A small image super-resolution model, trained from scratch.
Model: 32-pixel images, norm layernorm.
Training: adamw at rate 0.004, batches of 64.
Data: trained on aerial photos of the United States (SatlasPretrain), 203450 training examples, 1.6 epochs.
Rows from block 6 of a small image super-resolution model, named by matrix and row number. Rows with one number belong to one neuron. Each number is 500 + 25 x the weight over its row's rms, rounded and kept within 0 to 999. All counts start at 0. Numbers have three digits each.
After each neuron's rows are labels from the 100 images, of 14976, where the neuron reaches its highest value: "colour at peak" is the nearest of a few named colours to the mean colour under the peak; "strongest on" is what is common among them. Only what is clearly more common there than usual is listed. The data: aerial photos of the United States (SatlasPretrain).
# fc1: MLP up (model.blocks.6.mlp.fc1.weight, 320x80), inputs 0-79
# fc2: MLP down (model.blocks.6.mlp.fc2.weight, 80x320, transposed), outputs 0-79

fc1.170:494542478461508462480472498526461496494463504526523477517499505506472475505480533542509490492535497487540469502516469514471458517535455466503500528533545464474496480495511523426476495526477513497518453517484505484519497488493505502495482463
fc2.170:533482501550502492473554492532480525527538506489497510507505502490533488523488495490476413449500486485491542503501536499490520499514494497487475450449501500475543522516495524518505506481472508467510482499528453536516499519489477502479463516
colour at peak: grey
strongest on: building

fc1.227:487488558496487509496505546475497499483492499512468472516475488539496538504536507520462550478488505473520531490496519485534476488497507557527492512445493518482475484506467503481500452508456510493509452505459514465488513495474496525449538510
fc2.227:508513491528464493512516486507509510422494505526440479521517468520516501547524526489523483480486478498495462531501548515462483494500500502499497501512470513512485538535480497457521508502476501505506519459564467480521507529499514482482542455
colour at peak: brown
strongest on: building

fc1.222:497525483502485477537493442481460497489499505468559473476508527492540495495509496456522520519505497481513519540521476516471475497508487478469496508535523495507442447456508489499446501534490497516507437523493511496508477469512515497520474475
fc2.222:500488536489485530504527502529529492498495483486448501531494477534481503522491517528463459434516479504481451493475525486495520503541489523529543511441504501505517533504500521467504485458480481496515544499509484510480523486514490482478429502
colour at peak: pink
strongest on: building

fc1.13:510529472494497515510518476530508457566502453473478461487497511495458538525517492460474502531459493504493493502513471504487498495524494481505511460465507522479471467534468500514495490541525506527567487523514480520471479469466471519485487480
fc2.13:526473503512477499489534479488502556471520515498470504441510497490518484494488503496550518538481462467546492493507506499541519512489493530485522470530519522504491514510556515530488469493503498508531477516478428489505464532495515512510502440
colour at peak: brown
strongest on: building

fc1.234:507504529514470477507474473486531529522551465466513485500464519466549533449466483471485513516496474475496488510519548458449491528519497504495496511478442518509531506509521520480496496512487466487487494504505550516507468479496486508519507446
fc2.234:478512525506484518481512506498486521517448497470482540544512504502496490480532500571460471515509522538497480482515510488478492463490478425497467464506522472492494491506468506519520510518545503449488489481562523476486507503493521487516470496
colour at peak: pink; white
strongest on: building

fc1.104:456475515469442536528523519562556506512507450508486483557451503516497515501508531500452501518467497511502505494527491482506520498471521511504448467480457506506523514485529517503471510504519487524510510536514490485514483494494465507521493467
fc2.104:532494467485505487470472452477497509504467493483516509508515511554494458487497509487547523492508473491472487483489502539470472480519489515507502564495513505498495517450529512483515480463482518558520543481449485497504536522512545484483467524
colour at peak: brown
strongest on: building

fc1.218:517536513512492485525490511471427479435481512471462467529537460553526489492510475497494488450484515514484480531442522469512479472497486516528522522493496534492465505532492481486518507503438513513519495524502507483483508499492510501490503493
fc2.218:476460489523502484481475541495519496508499496524522512521445477475493488518522536471473508480507529513527522510484538484437492564463481494509499484484523474529517489524508526446504494505519476452491500476524495461531516492538469486502510543
colour at peak: brown
strongest on: building

fc1.220:510534520473478511528490496466548477525526495514500481517490454474474559499479477462501544527463515493472497519522483476491505515489509503524481530512505554487550469539473542531506494477495525501502479532461500473482511495458462517483512509
fc2.220:522530451507480461473577501493486493498534490506505501479510526489510488504489488500506480504504525473467521493593472497461496501473505505498507486498481489516500539485550498519512496491489498506482497532531425518488499536523502469520481471
colour at peak: brown
strongest on: building

fc1.298:471493535539489506495482491500520497489500521504505517542483496468510539478474537501509501506494489471499506456527512464496485500490520497498464535488532503495528449547521507513469533542516501500533499462431504446507488454460459500476520516
fc2.298:493519498486488486531523534489553459506525498484500471515484506518484520504495467468457513470505496513475562548512483515490535495492503504544456518521444497531477517484481475483514497466480497499455455513497478526540523530530480486472528489
colour at peak: grey
strongest on: building

fc1.17:512541516501499477505491527578469454510510518525534487504490468550478491516460502479493512493472520472518500532469512454502476490491515469450484532537521501517532472504509497484484487509463476466533512514448495480467506505508505524473531498
fc2.17:466499477500484514496534518454508474500499513482478481485495532515517526463512475486514526493505547518469466501511467524469482515531492536531511494478459499510474530440506533460486509520507481552499526553534471523512491491500542506525529463
colour at peak: brown
strongest on: building

fc1.117:470496488486502497489494499488510514515480527489498499519489488498467469497497530526542491530488487473518436473552520542451509515522422458449495506489517503450506511517487513477489476519521525476527502519511496482521455486455511512512510469
fc2.117:515462480513479526501530525488535469527552494513472502508476504467504532491523511471480453479496463511542519533471526544516522533502514503547516442517529507502514490490483532495487482472503482481479499479526464517510517551480461512499462478
colour at peak: grey
strongest on: building

fc1.88:463551536496448466511494536512473487485493516525481489545489526538502504458496506512474483507515485453468485511464509524521493451515480514463443514509483512510520479495511521493495489489488481464503518540486522481531490488505493505528568466
fc2.88:450531514489504545484515485477535476519526497480493495518459509476564553504485481478466531461489535520460501520509491487475503515503500500531479505483486507514531512505489546516466498497512496494454463558528499532489520519498503514471464535
colour at peak: pink
strongest on: building