python train.py --image_size=32 --scale=4 --num_experts=64 --moe_every=2 --expert_mlp_ratio=2 --optimizer="adamw" --learning_rate=0.004
Rows from block 8 of a small image super-resolution model, named by matrix and row number. Rows with one number belong to one neuron. Each number is 128 + 32 x the weight over its row's rms, rounded and kept within 0 to 255. All counts start at 0.
After each neuron's rows are labels from the 100 images, of 14976, where the neuron reaches its highest value: "lies over" is the class under the peak. Only what is clearly more common there than usual is listed. The data: aerial photos of the United States (SatlasPretrain).
# fc1: MLP up (model.blocks.8.mlp.fc1.weight, 320x80), inputs 0-79
# fc2: MLP down (model.blocks.8.mlp.fc2.weight, 80x320, transposed), outputs 0-79

fc1.189 [187 104  95 130 169 109 202  79 110 132 121 109 121 140 156 153 153 129 162 115 129 116 160 138 106  39  29  94 124 146 143 126 161 145 163  78 203 111 152 136  90  65 176 124 164 141 110 132  86 153 156 117 115 148 142 135 115 152 101 164  86 160 107 108 107 114 156 113 136 159  90 159 164 107 136 115  83 124 125 101]
fc2.189 [115 115 151 112 102 179 139  95 137 133 129 149 213 149 150 113  54 121 200  97 110 103  91 139 147 142 109 123 162 148 139  97 106  98 156 106 137  46 116 145 141 104 180 110 147 148 162 129 148 149 147 136 104 174 127 139  86 115 203  96 148 145 161 166 182 144 121 107  81 168 180 121 116  82  96  73 139  90 117 119]
lies over: building

fc1.75 [178 154 217 108 165  90 128  79 153  75 118 154 152 158 162 138 114 124 161 107  81 202 138 122 106  93  82 136 106 168 188 121 131 106 176 103 169 121 141  98 120  95 100 137 125  89  81 148 149 130 118 136 119 129 119 159  71 127 144 135  98 224  77 117 126 145 109 175  98 149 105 137 114 125 132 154 116 100 135  83]
fc2.75 [ 99 157 131 151  97 146 180 162 112 170 115  89  97 140  85 114 139 134 112  32 203 149 162 147 120 103 142 115 194 111 122 102 117 125 114 113 138  65 166 104 129 126 105 167 139 160 127  84 164 156 157 150 165  94 142 147 132 112  77  57 140  89 182  67 141 139 114 161  93  87 152 168 132 120 117  84 111 144 113 123]
lies over: building

fc1.308 [ 79  67 120  47 140 165 130 113 168 181 108  90 164 109  38 174 124 117 141  81  99 164 116  83 113 150 124 156 123 205 123 166 177 137 146 134 142 128  62 119 142 108 133 162 122 110 134 149 129 120 119 112 148 151 163 111 124 170 142  95  46 119 143 142 156 120 116 180 173 142  97  96 156 117 146  97 130 138 120 138]
fc2.308 [140 107 150 146 123 109 112 141  76 168 131  84  75 167 114 101 154  98  87 142 141 130 143 195 118 156 131 130  88 112 130 162  89 117  93 128 157 180 131 133 164 161 115  86 120 215 143 148 117 170 122  94 117  86  93 113 107  84 100 140 120  92 130 126 146  82 168 114 122 225  93 182  93 186 142 137 140 137 175 103]
lies over: road

fc1.205 [156 142 174 131 143  83 150 138 122 113  85 151  69  88 127 188 145 100 103 136  69 193 153 114 153  75  65 152 101 150 154 138 132  95 125  68 173 132  97 111 121  55  90 101 139 135  86 142 174 168  87 123 135 140 146  85  94 124 145 139  59 146 109 164  80 134 123 189 149 123 125 159 108 125 145 140 143 139 152  92]
fc2.205 [ 79 173  79 138 136 126 185  72 108 172 171  80 150 104 142 117 113 154 131  73 170  85 130 157 131  89 130 103 208 126  81 132 115 123 141 104 133  52 149 136  68 155 143 137 154 115 145  96 126 138 162 123 143 161  93 157 142 107  97 118 128 140 150 156 151  72 203 128  90  81 163 106 143 100 109  99 166 138 135 168]
lies over: building

fc1.249 [128  82 131 135 116 186 121  74  99  65 143 141 131 124 126 128  77 152 118  75 107 142 132 106  79  57  99 116 163 134 131 112 130 134 140 120 184  90 155 123 152  56 163  80 191 142  93  55 102  51 142 124 134 124 151 133 113 142 131 176 125 142 161  90 130 132 150 115 116 154 107 149 191  87 156 113 134 105 176 148]
fc2.249 [160  78 114 128 136  86 113 114 138 125 129 165 154 103 163 149  87  74 156 155 125 122 128  59 164 149 146 130 101 115 130 116  93 115 170 133  98 119 143 147 141 126 182 154 103 196 128 161 154 142 138 151  86  83 110 127  87 142 189 137 159 140  42 133 149 186  81 100  77 193 121  81 140 189  99 126  96 111 118  97]
lies over: road; building

fc1.273 [ 90  86 120 114 110 144 166 102 172  90  70  99  90  73 103 130 112 110 103 103  68 193 124 125  82 158 112 193 175 116 133 165 128  89 148  80 121 128  92 139 114  79 144 105 174 101 108 137 115 153 116 112 177  63 154 110  85 143 135 141  99 133 128  71 131 122 124 175 130 184  88  75 134 123 170 136 119 116 133 178]
fc2.273 [149  83 170 147  75 162 135 163  96 199 146 119 128 140 116  95 137 144  84 169 160 115 156 158 143 123 144 163  95  79 141 138 125  86 129 135 110 148 115  95 178 149 110  86 135 186 124 134  87 114 147 133 151  97 104  96  55 140 131 106 150 141  70 177 148  32 162 132 152 164 118 105  71 107 150 132 144 150 154  74]
lies over: road

fc1.199 [109 149 140 130  90 118 167 138 100  36 119 141 115 193 148  79  67 111  95 126 160  90 169 210  95  99 109 132  91 119 116 124 130  97 133  94 156 157 147 120  83 132 137 144 163  82 125  98 126 117 136 131 156 118  75 132 120 103 156 114 166  70 146 122 102 152  90 118 141 148 180 112  81  88 105  73 179 118  82  94]
fc2.199 [160 117 136 199 124 102 142 139 102 198 159 149 148  75 184 110  90 113 110 141 178  87  50  89 149 106 132 129 116 111 137 139 116 167 120 147 136 203 123 112  74 107 105 139 103 126  77 128  89  86 109 126 106  93 121 150 153  92 142 215  98 167 157 107 116 108 112  85 139 101 110 158 149 123 140 136  85 111 185 145]
lies over: building

fc1.191 [115 100 162 129 114 127 129 137 112 143  67  34 155 117  50 140 204  73  86  99 115 127 150  96 140 146 133 158  91 145 106 133 163  99 134 157 127 111  97  96 136 103 132 167 123  99 104  91  67 155 165 135 141 110  89  78 131 143 144 110  93 151 125 138  94 186  81 167 196 120 117 101 128  98 141 117  74 120 135 164]
fc2.191 [ 60 120 100 164 141 142 156 169 133 107 162  72  58 188 107 129 158 176  60 142 140 155 170 124 148 107 138  98 115 121  84 139  95 108  87 120 131 151 148  83 154 129 109 155 126 146  92 160 138 149  99 128 144  90 150 118 152 127  98  90 180 125 115 137  62 212 186 121 162 118 116 130 116 157 129 171 130 120  68  97]
lies over: road

fc1.46 [148 112 133 136 110  60 142 131 159  77 185 113  91 114  69 178 161 146 113 137  85 122 139 129 104 115 110 145 134 129 130 137 124 143  82 136 120 185  84  70 124 101  98  85 123 159 153 103 128 123  41 126 140  73 159 123 107 165  72 135  82 106 106  93 141 143 124 206 156 186 103 146 135 139 123 160  65 159 142 108]
fc2.46 [116 128 120 124 124 114 103 163  33 167 104 207  98  62 121 118 129 109 180 152  91 113 209 117 154 108 141 122 106  49 141 146 126 118 172 152 124 136 132 168  94 142 182 113 104 142  83 108 115 114  96 130 119 117 141 127  78 129 173 148  69  94 165 149  87  92 157 115 112 185  91 127 114 126 135 121 125 107 167 127]
lies over: road

fc1.13 [136 100 147 162 135 103 124  75 108  56  65 130 106 113  98 115 149 129  78 117  88 185 199 101  60 122  95  98 159 139 145 137 140  91 177 109 122 154 143 117 101  74 135  92 100 164  95 133 216 163  77 111 125 155 109  94 117 108 120 140 132 134 162 114  80 134  61 140 160 160 135 118 111 103 124 161 134 109 166 148]
fc2.13 [ 89 142 114 128 117 126 171  83 103 126 141  99 166 103 115 156 123  95  65  58 126 124 139  80 146  56 117 136 143 169  73 126 129  99 156 111 171 146 118  66 118 102 126 184 164 115  63 112 161 157 164 148 142 128 115 120  70  99 138 140 157 169  88 109 148 154 164 169 114 183 169 110 154  69 135 158 143  78 127 109]
lies over: road

fc1.136 [105  71 148  65 134 197 139 105 147 142 133  72 186 144  41 109 125  84  99  81 119 126 165 131  69 156 110 156 121 195 153 132 179 137 146 149 116 118  62 112 154  98 136 111 127 137 137 148 123  91 106 127 151 147 116  89  92 178 131 120  59 153 151 128 129 139  90 171 185 145 110 124 150 101 118  82 129 126 118 122]
fc2.136 [158 133 117 130 124  99 113 143 112 149 119  81  41 204 101 122 171 136  91 126 133 145 156 184 114 148 131 140  91 108 118 148  76 105  85 118 141 158 122 167 183 118 107  96 110 216 144 160 110 160 117 102 142  98 146 118 128 122  77 102 132 101 139 106 141 149 152 125 110 237 101 187 110 162 167  99 126 142 136 117]
lies over: road

fc1.198 [119  86 107 180  64 125 103 116 124  75 156  64 127 133 139 132 154 156 122  87 136  97  89 116 105 109  99 166 167  69 123 132 150 135  80 108  94 137 108 133 135 139  59 133 116  38 119 101 100 137 166 115 102 128 136 101  63 134 118 138 129 134 167 143 150 159 106 126 164 191 168 128  82  99 102 140  72 152  83  75]
fc2.198 [129 127 166 150 152 142 135 156 120  70 168 159 184 127 202 132 104 220 103  59  58  51 114 122 147 144 152  96 125 140 150 110  89 144 130 148 123 116  85  82 121 114 114  88 105 190 117 129  90 112 123 136 165 130 197 106  82 124 133 119 137 109 101 126 135 165  97 132  95 151  87 137 115 104 153 107 149 151  84 138]
lies over: building

fc1.263 [ 80 161 135 130  98 113 147 123  80 111 134 111 142 147  85 126 146  53  83  68 166  64 164 181 119 103 108 119 171 157 145 139 145  78 130 101 151  98  70 120 133  94 139 159 138 133 141 155 135 141 139  96 159 132  91 141 125  64 143  96  85 174 171 165 125 152 156 146  98 129 131  80  96  79 184  61  85 119 142 140]
fc2.263 [156  52 109 147 103 100 168 131 136 158 146 101 102  92 107  91 177 119 142 109 160 116 196 106 128 131 145 164  82 100  89 122 144 191 137  89 117 199 144 102  73 129 138 178  86 197 151 134 120 105 133 138  96  55 166 142  91 108 106 126 116 128  81 105 142 140 126 150 114 180  55 137 152 122 131 114  84 140 130 127]
lies over: building

fc1.126 [108 101 131 112 167 146 162  92 141 154  68  90 118  98  96  79 129 145 116 100 142 116 103 113  76 163 115 167 190 155 150 173 115 162 122 126 118  98 125 131  87  85 134  95  42 120 125 138 142 144 114  92 127 124 126  98 119 113  59 148  74 136 191 107 131 141 112 162 197 139  95 220 148 120 145  88 104 155 152 126]
fc2.126 [153 136 109 151 101 101  89 156 172  67 151  86  49 179 118 138 151 153 115 181 117 127 139 141 125 130 131 118  84 115 115 129  82  87  60 144 119 195 100 136 162 162  78 114 126 163 163 169 133 182  69 135 158 106 172 116 123 153 119 125 192  91 118 135  87 106 115  98 149 153 115 163  97 181 147 136 114 139 121  76]
lies over: road

fc1.68 [114 117 106 118 182 151 141 139  58 149 150 108  98  93 183  90  54  93 145 114 157 130  95 122 136 130  93  87 162 164  93  94 122  91  97  67 115 173 143 121 161 100 156 134 119 150 135 116 170 102 121 124 100 118 173 177 117 128 117 160 124 157 136 191 188 142 155 141  77 158  96  98 153 116  76 109  79  68 101 154]
fc2.68 [139 127 154 190 129 107 115 167  84 108 141 140  95 172 205  75 107 142  47  64 148  75 134  83 139 102  98 123 150 102 162 139 148 121 110 123 131 207 150  98 139 126  90 146  80 106  68 124 100 163 176 127 152 115 117 126 150 103  69  98 111 111 166 104 105 143  86 170 123 141 152 152 112 146 137 146 112 142  89  89]
lies over: building

fc1.53 [116 175 117 137 161 112 177 132 167 145  31 112  81  75 136 123 138 120 153 149 139 132 136 150 125 133 132  40 191 151 170 156 148 139 133 157 137 171 130  87  89  86 185  98  93 189 106 144 139 111 140 105 116  58 114 168 153 127 150 116 127 126  86  79 137 113 114 162  99 166  64 109  98 128 137 108 132 114 160 137]
fc2.53 [120  92 143 108 133 172  93 132  90 147 172 116 159 195  94 118 124 131  66 163 135 135  82  97 108 121 146 174 153 138 140 144 127 136  94  92 129 132  79  96 182 121  71  92 167  88  99 101 104 169 188 120 164  97 149  99  56 148 141  85 142  68 146 100 151 102 167 131 124 178  94 109 159 173 160 156  86 135 125 147]
lies over: road

fc1.269 [137 112 175 149 135  62 116  57 123 158  74 109 129 118  86 140 187 135 123  90  91 175 148 142 114 125  54 132 117 133 154 137 146 118 145 159 175 140 151  64 132 109 146 127  94 164 102  24 150 180 130 114 123 130 119 104 112 136  80 139  81  93 116 111 128 135  63 200 111 127 105 156 140 138 143 138 118 139 162 144]
fc2.269 [ 74 103  95 152 150 149 215 150 129 164 170 111  78 164 128 115  99 138 136 138 173 179 142 100 170  80 110  81 152 153 124 128  83 125 124  93 103  73 164 155 108 143  89  92 166 124  97 137 141 109 109 127 139 169 101 129 131  94 145 100 125 130 128 122  94 102 234 156 152 127 171 127 146  84 113 111 195 101  93 123]
lies over: road; building

fc1.132 [102  94  65 110 111 112 140 150 126 138 131 153  71 130 112 178 138 102 124  90 155 135 177 115 141  73 105 200  91  98  92 169 131 120 149 129  92 152 117 164  90 103 154 148 203 130  87 121  84  95 107 113 130  69 120 131 104 126 157  97 129 151 115 102 208 160 185 139  82 137 143 135  77 105 102  90 131  95 118  74]
fc2.132 [185 196 161 151 112  82 131 119  79 123 122 106 144 123 154 147 175 135  91 127 180  71 166 157 133 168 136 107 113 136  83  97  91 100 112 143 125 157  89 152 173 160  72 162 101 123 136 191 138 197 131 153 117  92 142 115 174 121 109 103 151 119 129 181 112 136 100  95  95  84 126 150  68 176 109 137 120 172 174 148]
lies over: building

fc1.64 [115  91 153 151 145  97 104 107 132  75  62 164  72 107  84 127 119 141  57 104  84 165 214  80  94  79  89 119 145 144 155 136 118 115 171 118 136 147 156 117 116  71 143 116 110 156  63 133 180 163 108 128 118 162 134 114 101  67  95 129 105 136 172 119  90 125  84 147 180 179 129 136 130 124 135 148 137 115 162 120]
fc2.64 [112 156  96 153  97 122 190  97 102 131 141  80 167 120 136 136 108 128 122  90 135 125 105  82 140  61  90 137 155 134  93 144 148  98 134 105 161 130 141  48  95  99 120 193 140  98  81  70 141 142 128 134 142 157 154 153  80 119 131 120 170 182  95 127 131 136 149 183 121 199 174 111 130  41 148 117 127  81 108  97]
lies over: road

fc1.125 [ 85 120 149 151  86  84 161 116 140  76 130 144 130 145 120 132 178 120 117  71 155  91 145 137 102 141 117 189 147 155 143 190 138 144 144 124 173  67 106  86 115 117  78 118 150 105 115  89 123 139 140  93 172  91  67 122 120  83  63  92 149 149 169  48 136 118 102 180 133 135 126 136 145  88 186 124 100 138 180 100]
fc2.125 [153 132 128 161 129 112 129 178 120 195 116 114  67 172 153  77 114 126  88 184 118 124 141 144 194 143 111  94 129  91 119 116  93 116 116 157 129 200 168 133 143 150 142 162  51 197 120 183 108 156 113 141 108 100 136 146 145 103 109 112 117 102 108 143 130  63 134 131 132 187 132 164  93 195 119 157 131 107 139  70]
lies over: road

fc1.289 [ 92 114 122 159  47 109 154 126 114 128 113 141 123 125 103 150 148 107 107 114 127 100 177 144  72  70 105 163  93 104 133 170 172 138 141 126 209 107 152 124  75 107 149  91 170 125  75 119  77  86 107 107 152 134 104 135  89 101 159 146 111 136 210  87 118 122 156 163 142 199 154  91 128 109 160  72 108 123 150 128]
fc2.289 [143  95 172 185  78 127 154 140 147 154 132 127 113 145 179 120 112 111 121 121 112 124 166 136 177 144 143  80 111 111 137 111 131 117 175 141 162 179 152  60 118 161 145 173  88 194 135 185 127 133 112 152  95 106 109 155 119 111 116 144 141 160 105 128 136  22 113 130 120 228 101 149  74 128 113 127 153 127 141  79]
lies over: building

fc1.246 [106 119 127 107 173 185 120  95 114  87  60  85 108 157 125 102 115 170 125 138  92 129  84 140 101 135 119 149 201 162  90 117  69 148  70  82 122 114 109  87 142 121  43 115 132  74 116 109 166 133 141 135 136 155 144 151 107 181  75 114 138 156 134  98 198 136  71 123 125 159 120 164 132 120 164 133 123  86 115 167]
fc2.246 [148 142 160 163 131  99 145 170 124 136 137 169 189 131 162 193 184 181  81  94 147 147 134 102 142  92  87  94  80 117 104 119 174 102 156 175 132 120 116 112 139 133 157  69 149 126 140  92  93 119  73 122 127 140 170 111  84 138 195 134  68 110  93 132  98 142  76  90 132 142 122  86  55 135 135 140 171 121  96 109]
lies over: building

fc1.39 [ 70 139 173 103  97 125 157 122 177 121  93  91 129 124  15 118 140 114 129  89 108 143 137 146  67 154 120 167 138 122  92 193 135 127  84 140 133 117  88 103 102  80  65  87 153 122 124 124 132 117 119  84 179 106 148 133 118 127 111  95  68 105 126 107 109 124 137 174 139 171 133  97 153 108 186  88  69 154 124 118]
fc2.39 [141  81 138 144 107 126  84 183  95 154 135 167 109 118 107 133 183 115  95 173 116 130 180 151 134 110 162 145  61  63 106 137 129 141 154 153 132 185 129 140 170 176 126  80 124 142 125 146  97 137 128 120  96 120 108 123  61 151 105 150 125  97 128 142 134  30 128 119 141 208  89 112  88 199 132 168 118 108 113 112]
lies over: road

fc1.78 [138  86 132  97 105 165 157  87 168  80 137  82 105 137 107  72 115 101  97 108 146 128 134 142  51 141  61 154 155 155  78 157 161 103 110  83 175 106 112 137 134 119  67  85 134  95 112 132 123 144  99  94 177 137 147 109 115 192  56 157  87 135 152 109 143 168  87 113 140 152  95 128 110  84 172 130  86  93 122 118]
fc2.78 [120 127 202 137 103 140 114 158  98 141 158  90 170 161 126 131 206 161 109 130 120 163 119 159 149 132 115 179  96  94 101 121 154 114 130 109  72 113 108 140 180 124 104 131 139 143 139  65 115 155 151 137 105  64 135  95  83 130 150  52 174 111  76 123 138 143 124 178  96 144 121  62  83 147 147 190 111 103 142  79]
lies over: road

fc1.164 [ 78 119 113  97 140 152 119  77 111 105 113  93 176 129  91  92 159 100  79  74 186 126 181 104  91  95  97 116 124 190 110 148 165 102  95 166 116  89  64 131 145  89 137 168 109 105 146 100 147 108 140 149 151 116 117  63  69 121 108  81 119 144 133  97 137 136  79 160 174 201 175 133 154 107 146 126 113 128  98 135]
fc2.164 [131 149  66 132 127  91 115 165 126 187 152  97  95 160  93 200 198 128 120  81 189 146 153  81 166  97 135 110  72 112  60 158 130 120 111 145 118 154 135 131 134 139  86 100 156 125  91 103 110 169 116  89 158 124 164 134 145 152  95  93 142  35  98  95 130 137 138 125 125 124 142 109 116 174 179 104 122 122  80 126]
lies over: road

fc1.37 [ 64  81 132  81 137 154 121  76 144 186  78  74 138  96  67 108 143  88  74 101 116 142 205 140 111 141 101 128 131 189 131 120 154 126 121 156 149 128  94 119 164  90 148 108 122 141 129 105 161 120 162 139 110 169 100  98 101 174 107 152  82 135 170 151 120 151  45 174 181 138 106 133 161 104 119  99 106 135 142 151]
fc2.37 [125 158 112 138 152  96 149 145 138 173 138  58  37 156  93 111 182 124 108 150 143 161 148 173 147 147 139 148 114 141  98 127  34 126  93 134 122 118 132 156 190 119  78 139 135 148 115 161  77 215 125 116 129 107 129 114 125 116  87  95 140  89 129 113  83 186 178 130 122 177 128 175 143 144 132  98 129 132  91 121]
lies over: road

fc1.120 [116 142 194 100 143 145 158 132 186 112 132  71 191 177  98  99 136  98 171 104 103 156  86 136 108 172  97 134 117 156 181 108 185 145 121 148 144  84  85 118 131  90 115 110  93  88 124 136 144  87 101 122  96 122 148 116 104 155 113  74  78 142 154 154 119 144  94 195 190 134  89 145 152  95  89 116  74 137  88 101]
fc2.120 [157  88 154 139  90 142 106 100 103  82 126 163  48 130 125 142 102 107 140  99 118 127 171 163 108 136 158 128 119 118 138 124 112 132 112  94 156 178 151 179 132 159 150 122  99 211 122 183 159  86 114 136 130  83  97 135  94 126 105 180 149 163 155 106 147 107 173  54 127 183  43 159 122 141 136 121 143 140 195 137]
lies over: road

fc1.295 [132 122 113 105 134 177 204 128 141 126 118 122 104 157  89 155 165 124 154 146 119 116 110 145 136 100  68 142 146 130 104 131 227 135 131  73 180 135 107 127 120 105 144  90 187  60 146 163 104  81 119  69  93 134 175 163 112 151 114  65  99 173 148 129 140 135 166 146  95 128 108 143  66  96 113 102 126 121  88 169]
fc2.295 [172  78  80 138  97 162  98  95 127 129 167 174 162 103 119 167  92 104 129 166  95 127 132  93 126 120 139 153 132 144 191 128 162 106 154  68  81  91 126 153 136 140 110  71 154 132 141 102 181  93 125 139 110 162 117 134 164 177 154 178 177 120 144 156 158  48 168  89 144  89 123  68 160 129 110  95 138 106 172 156]
lies over: building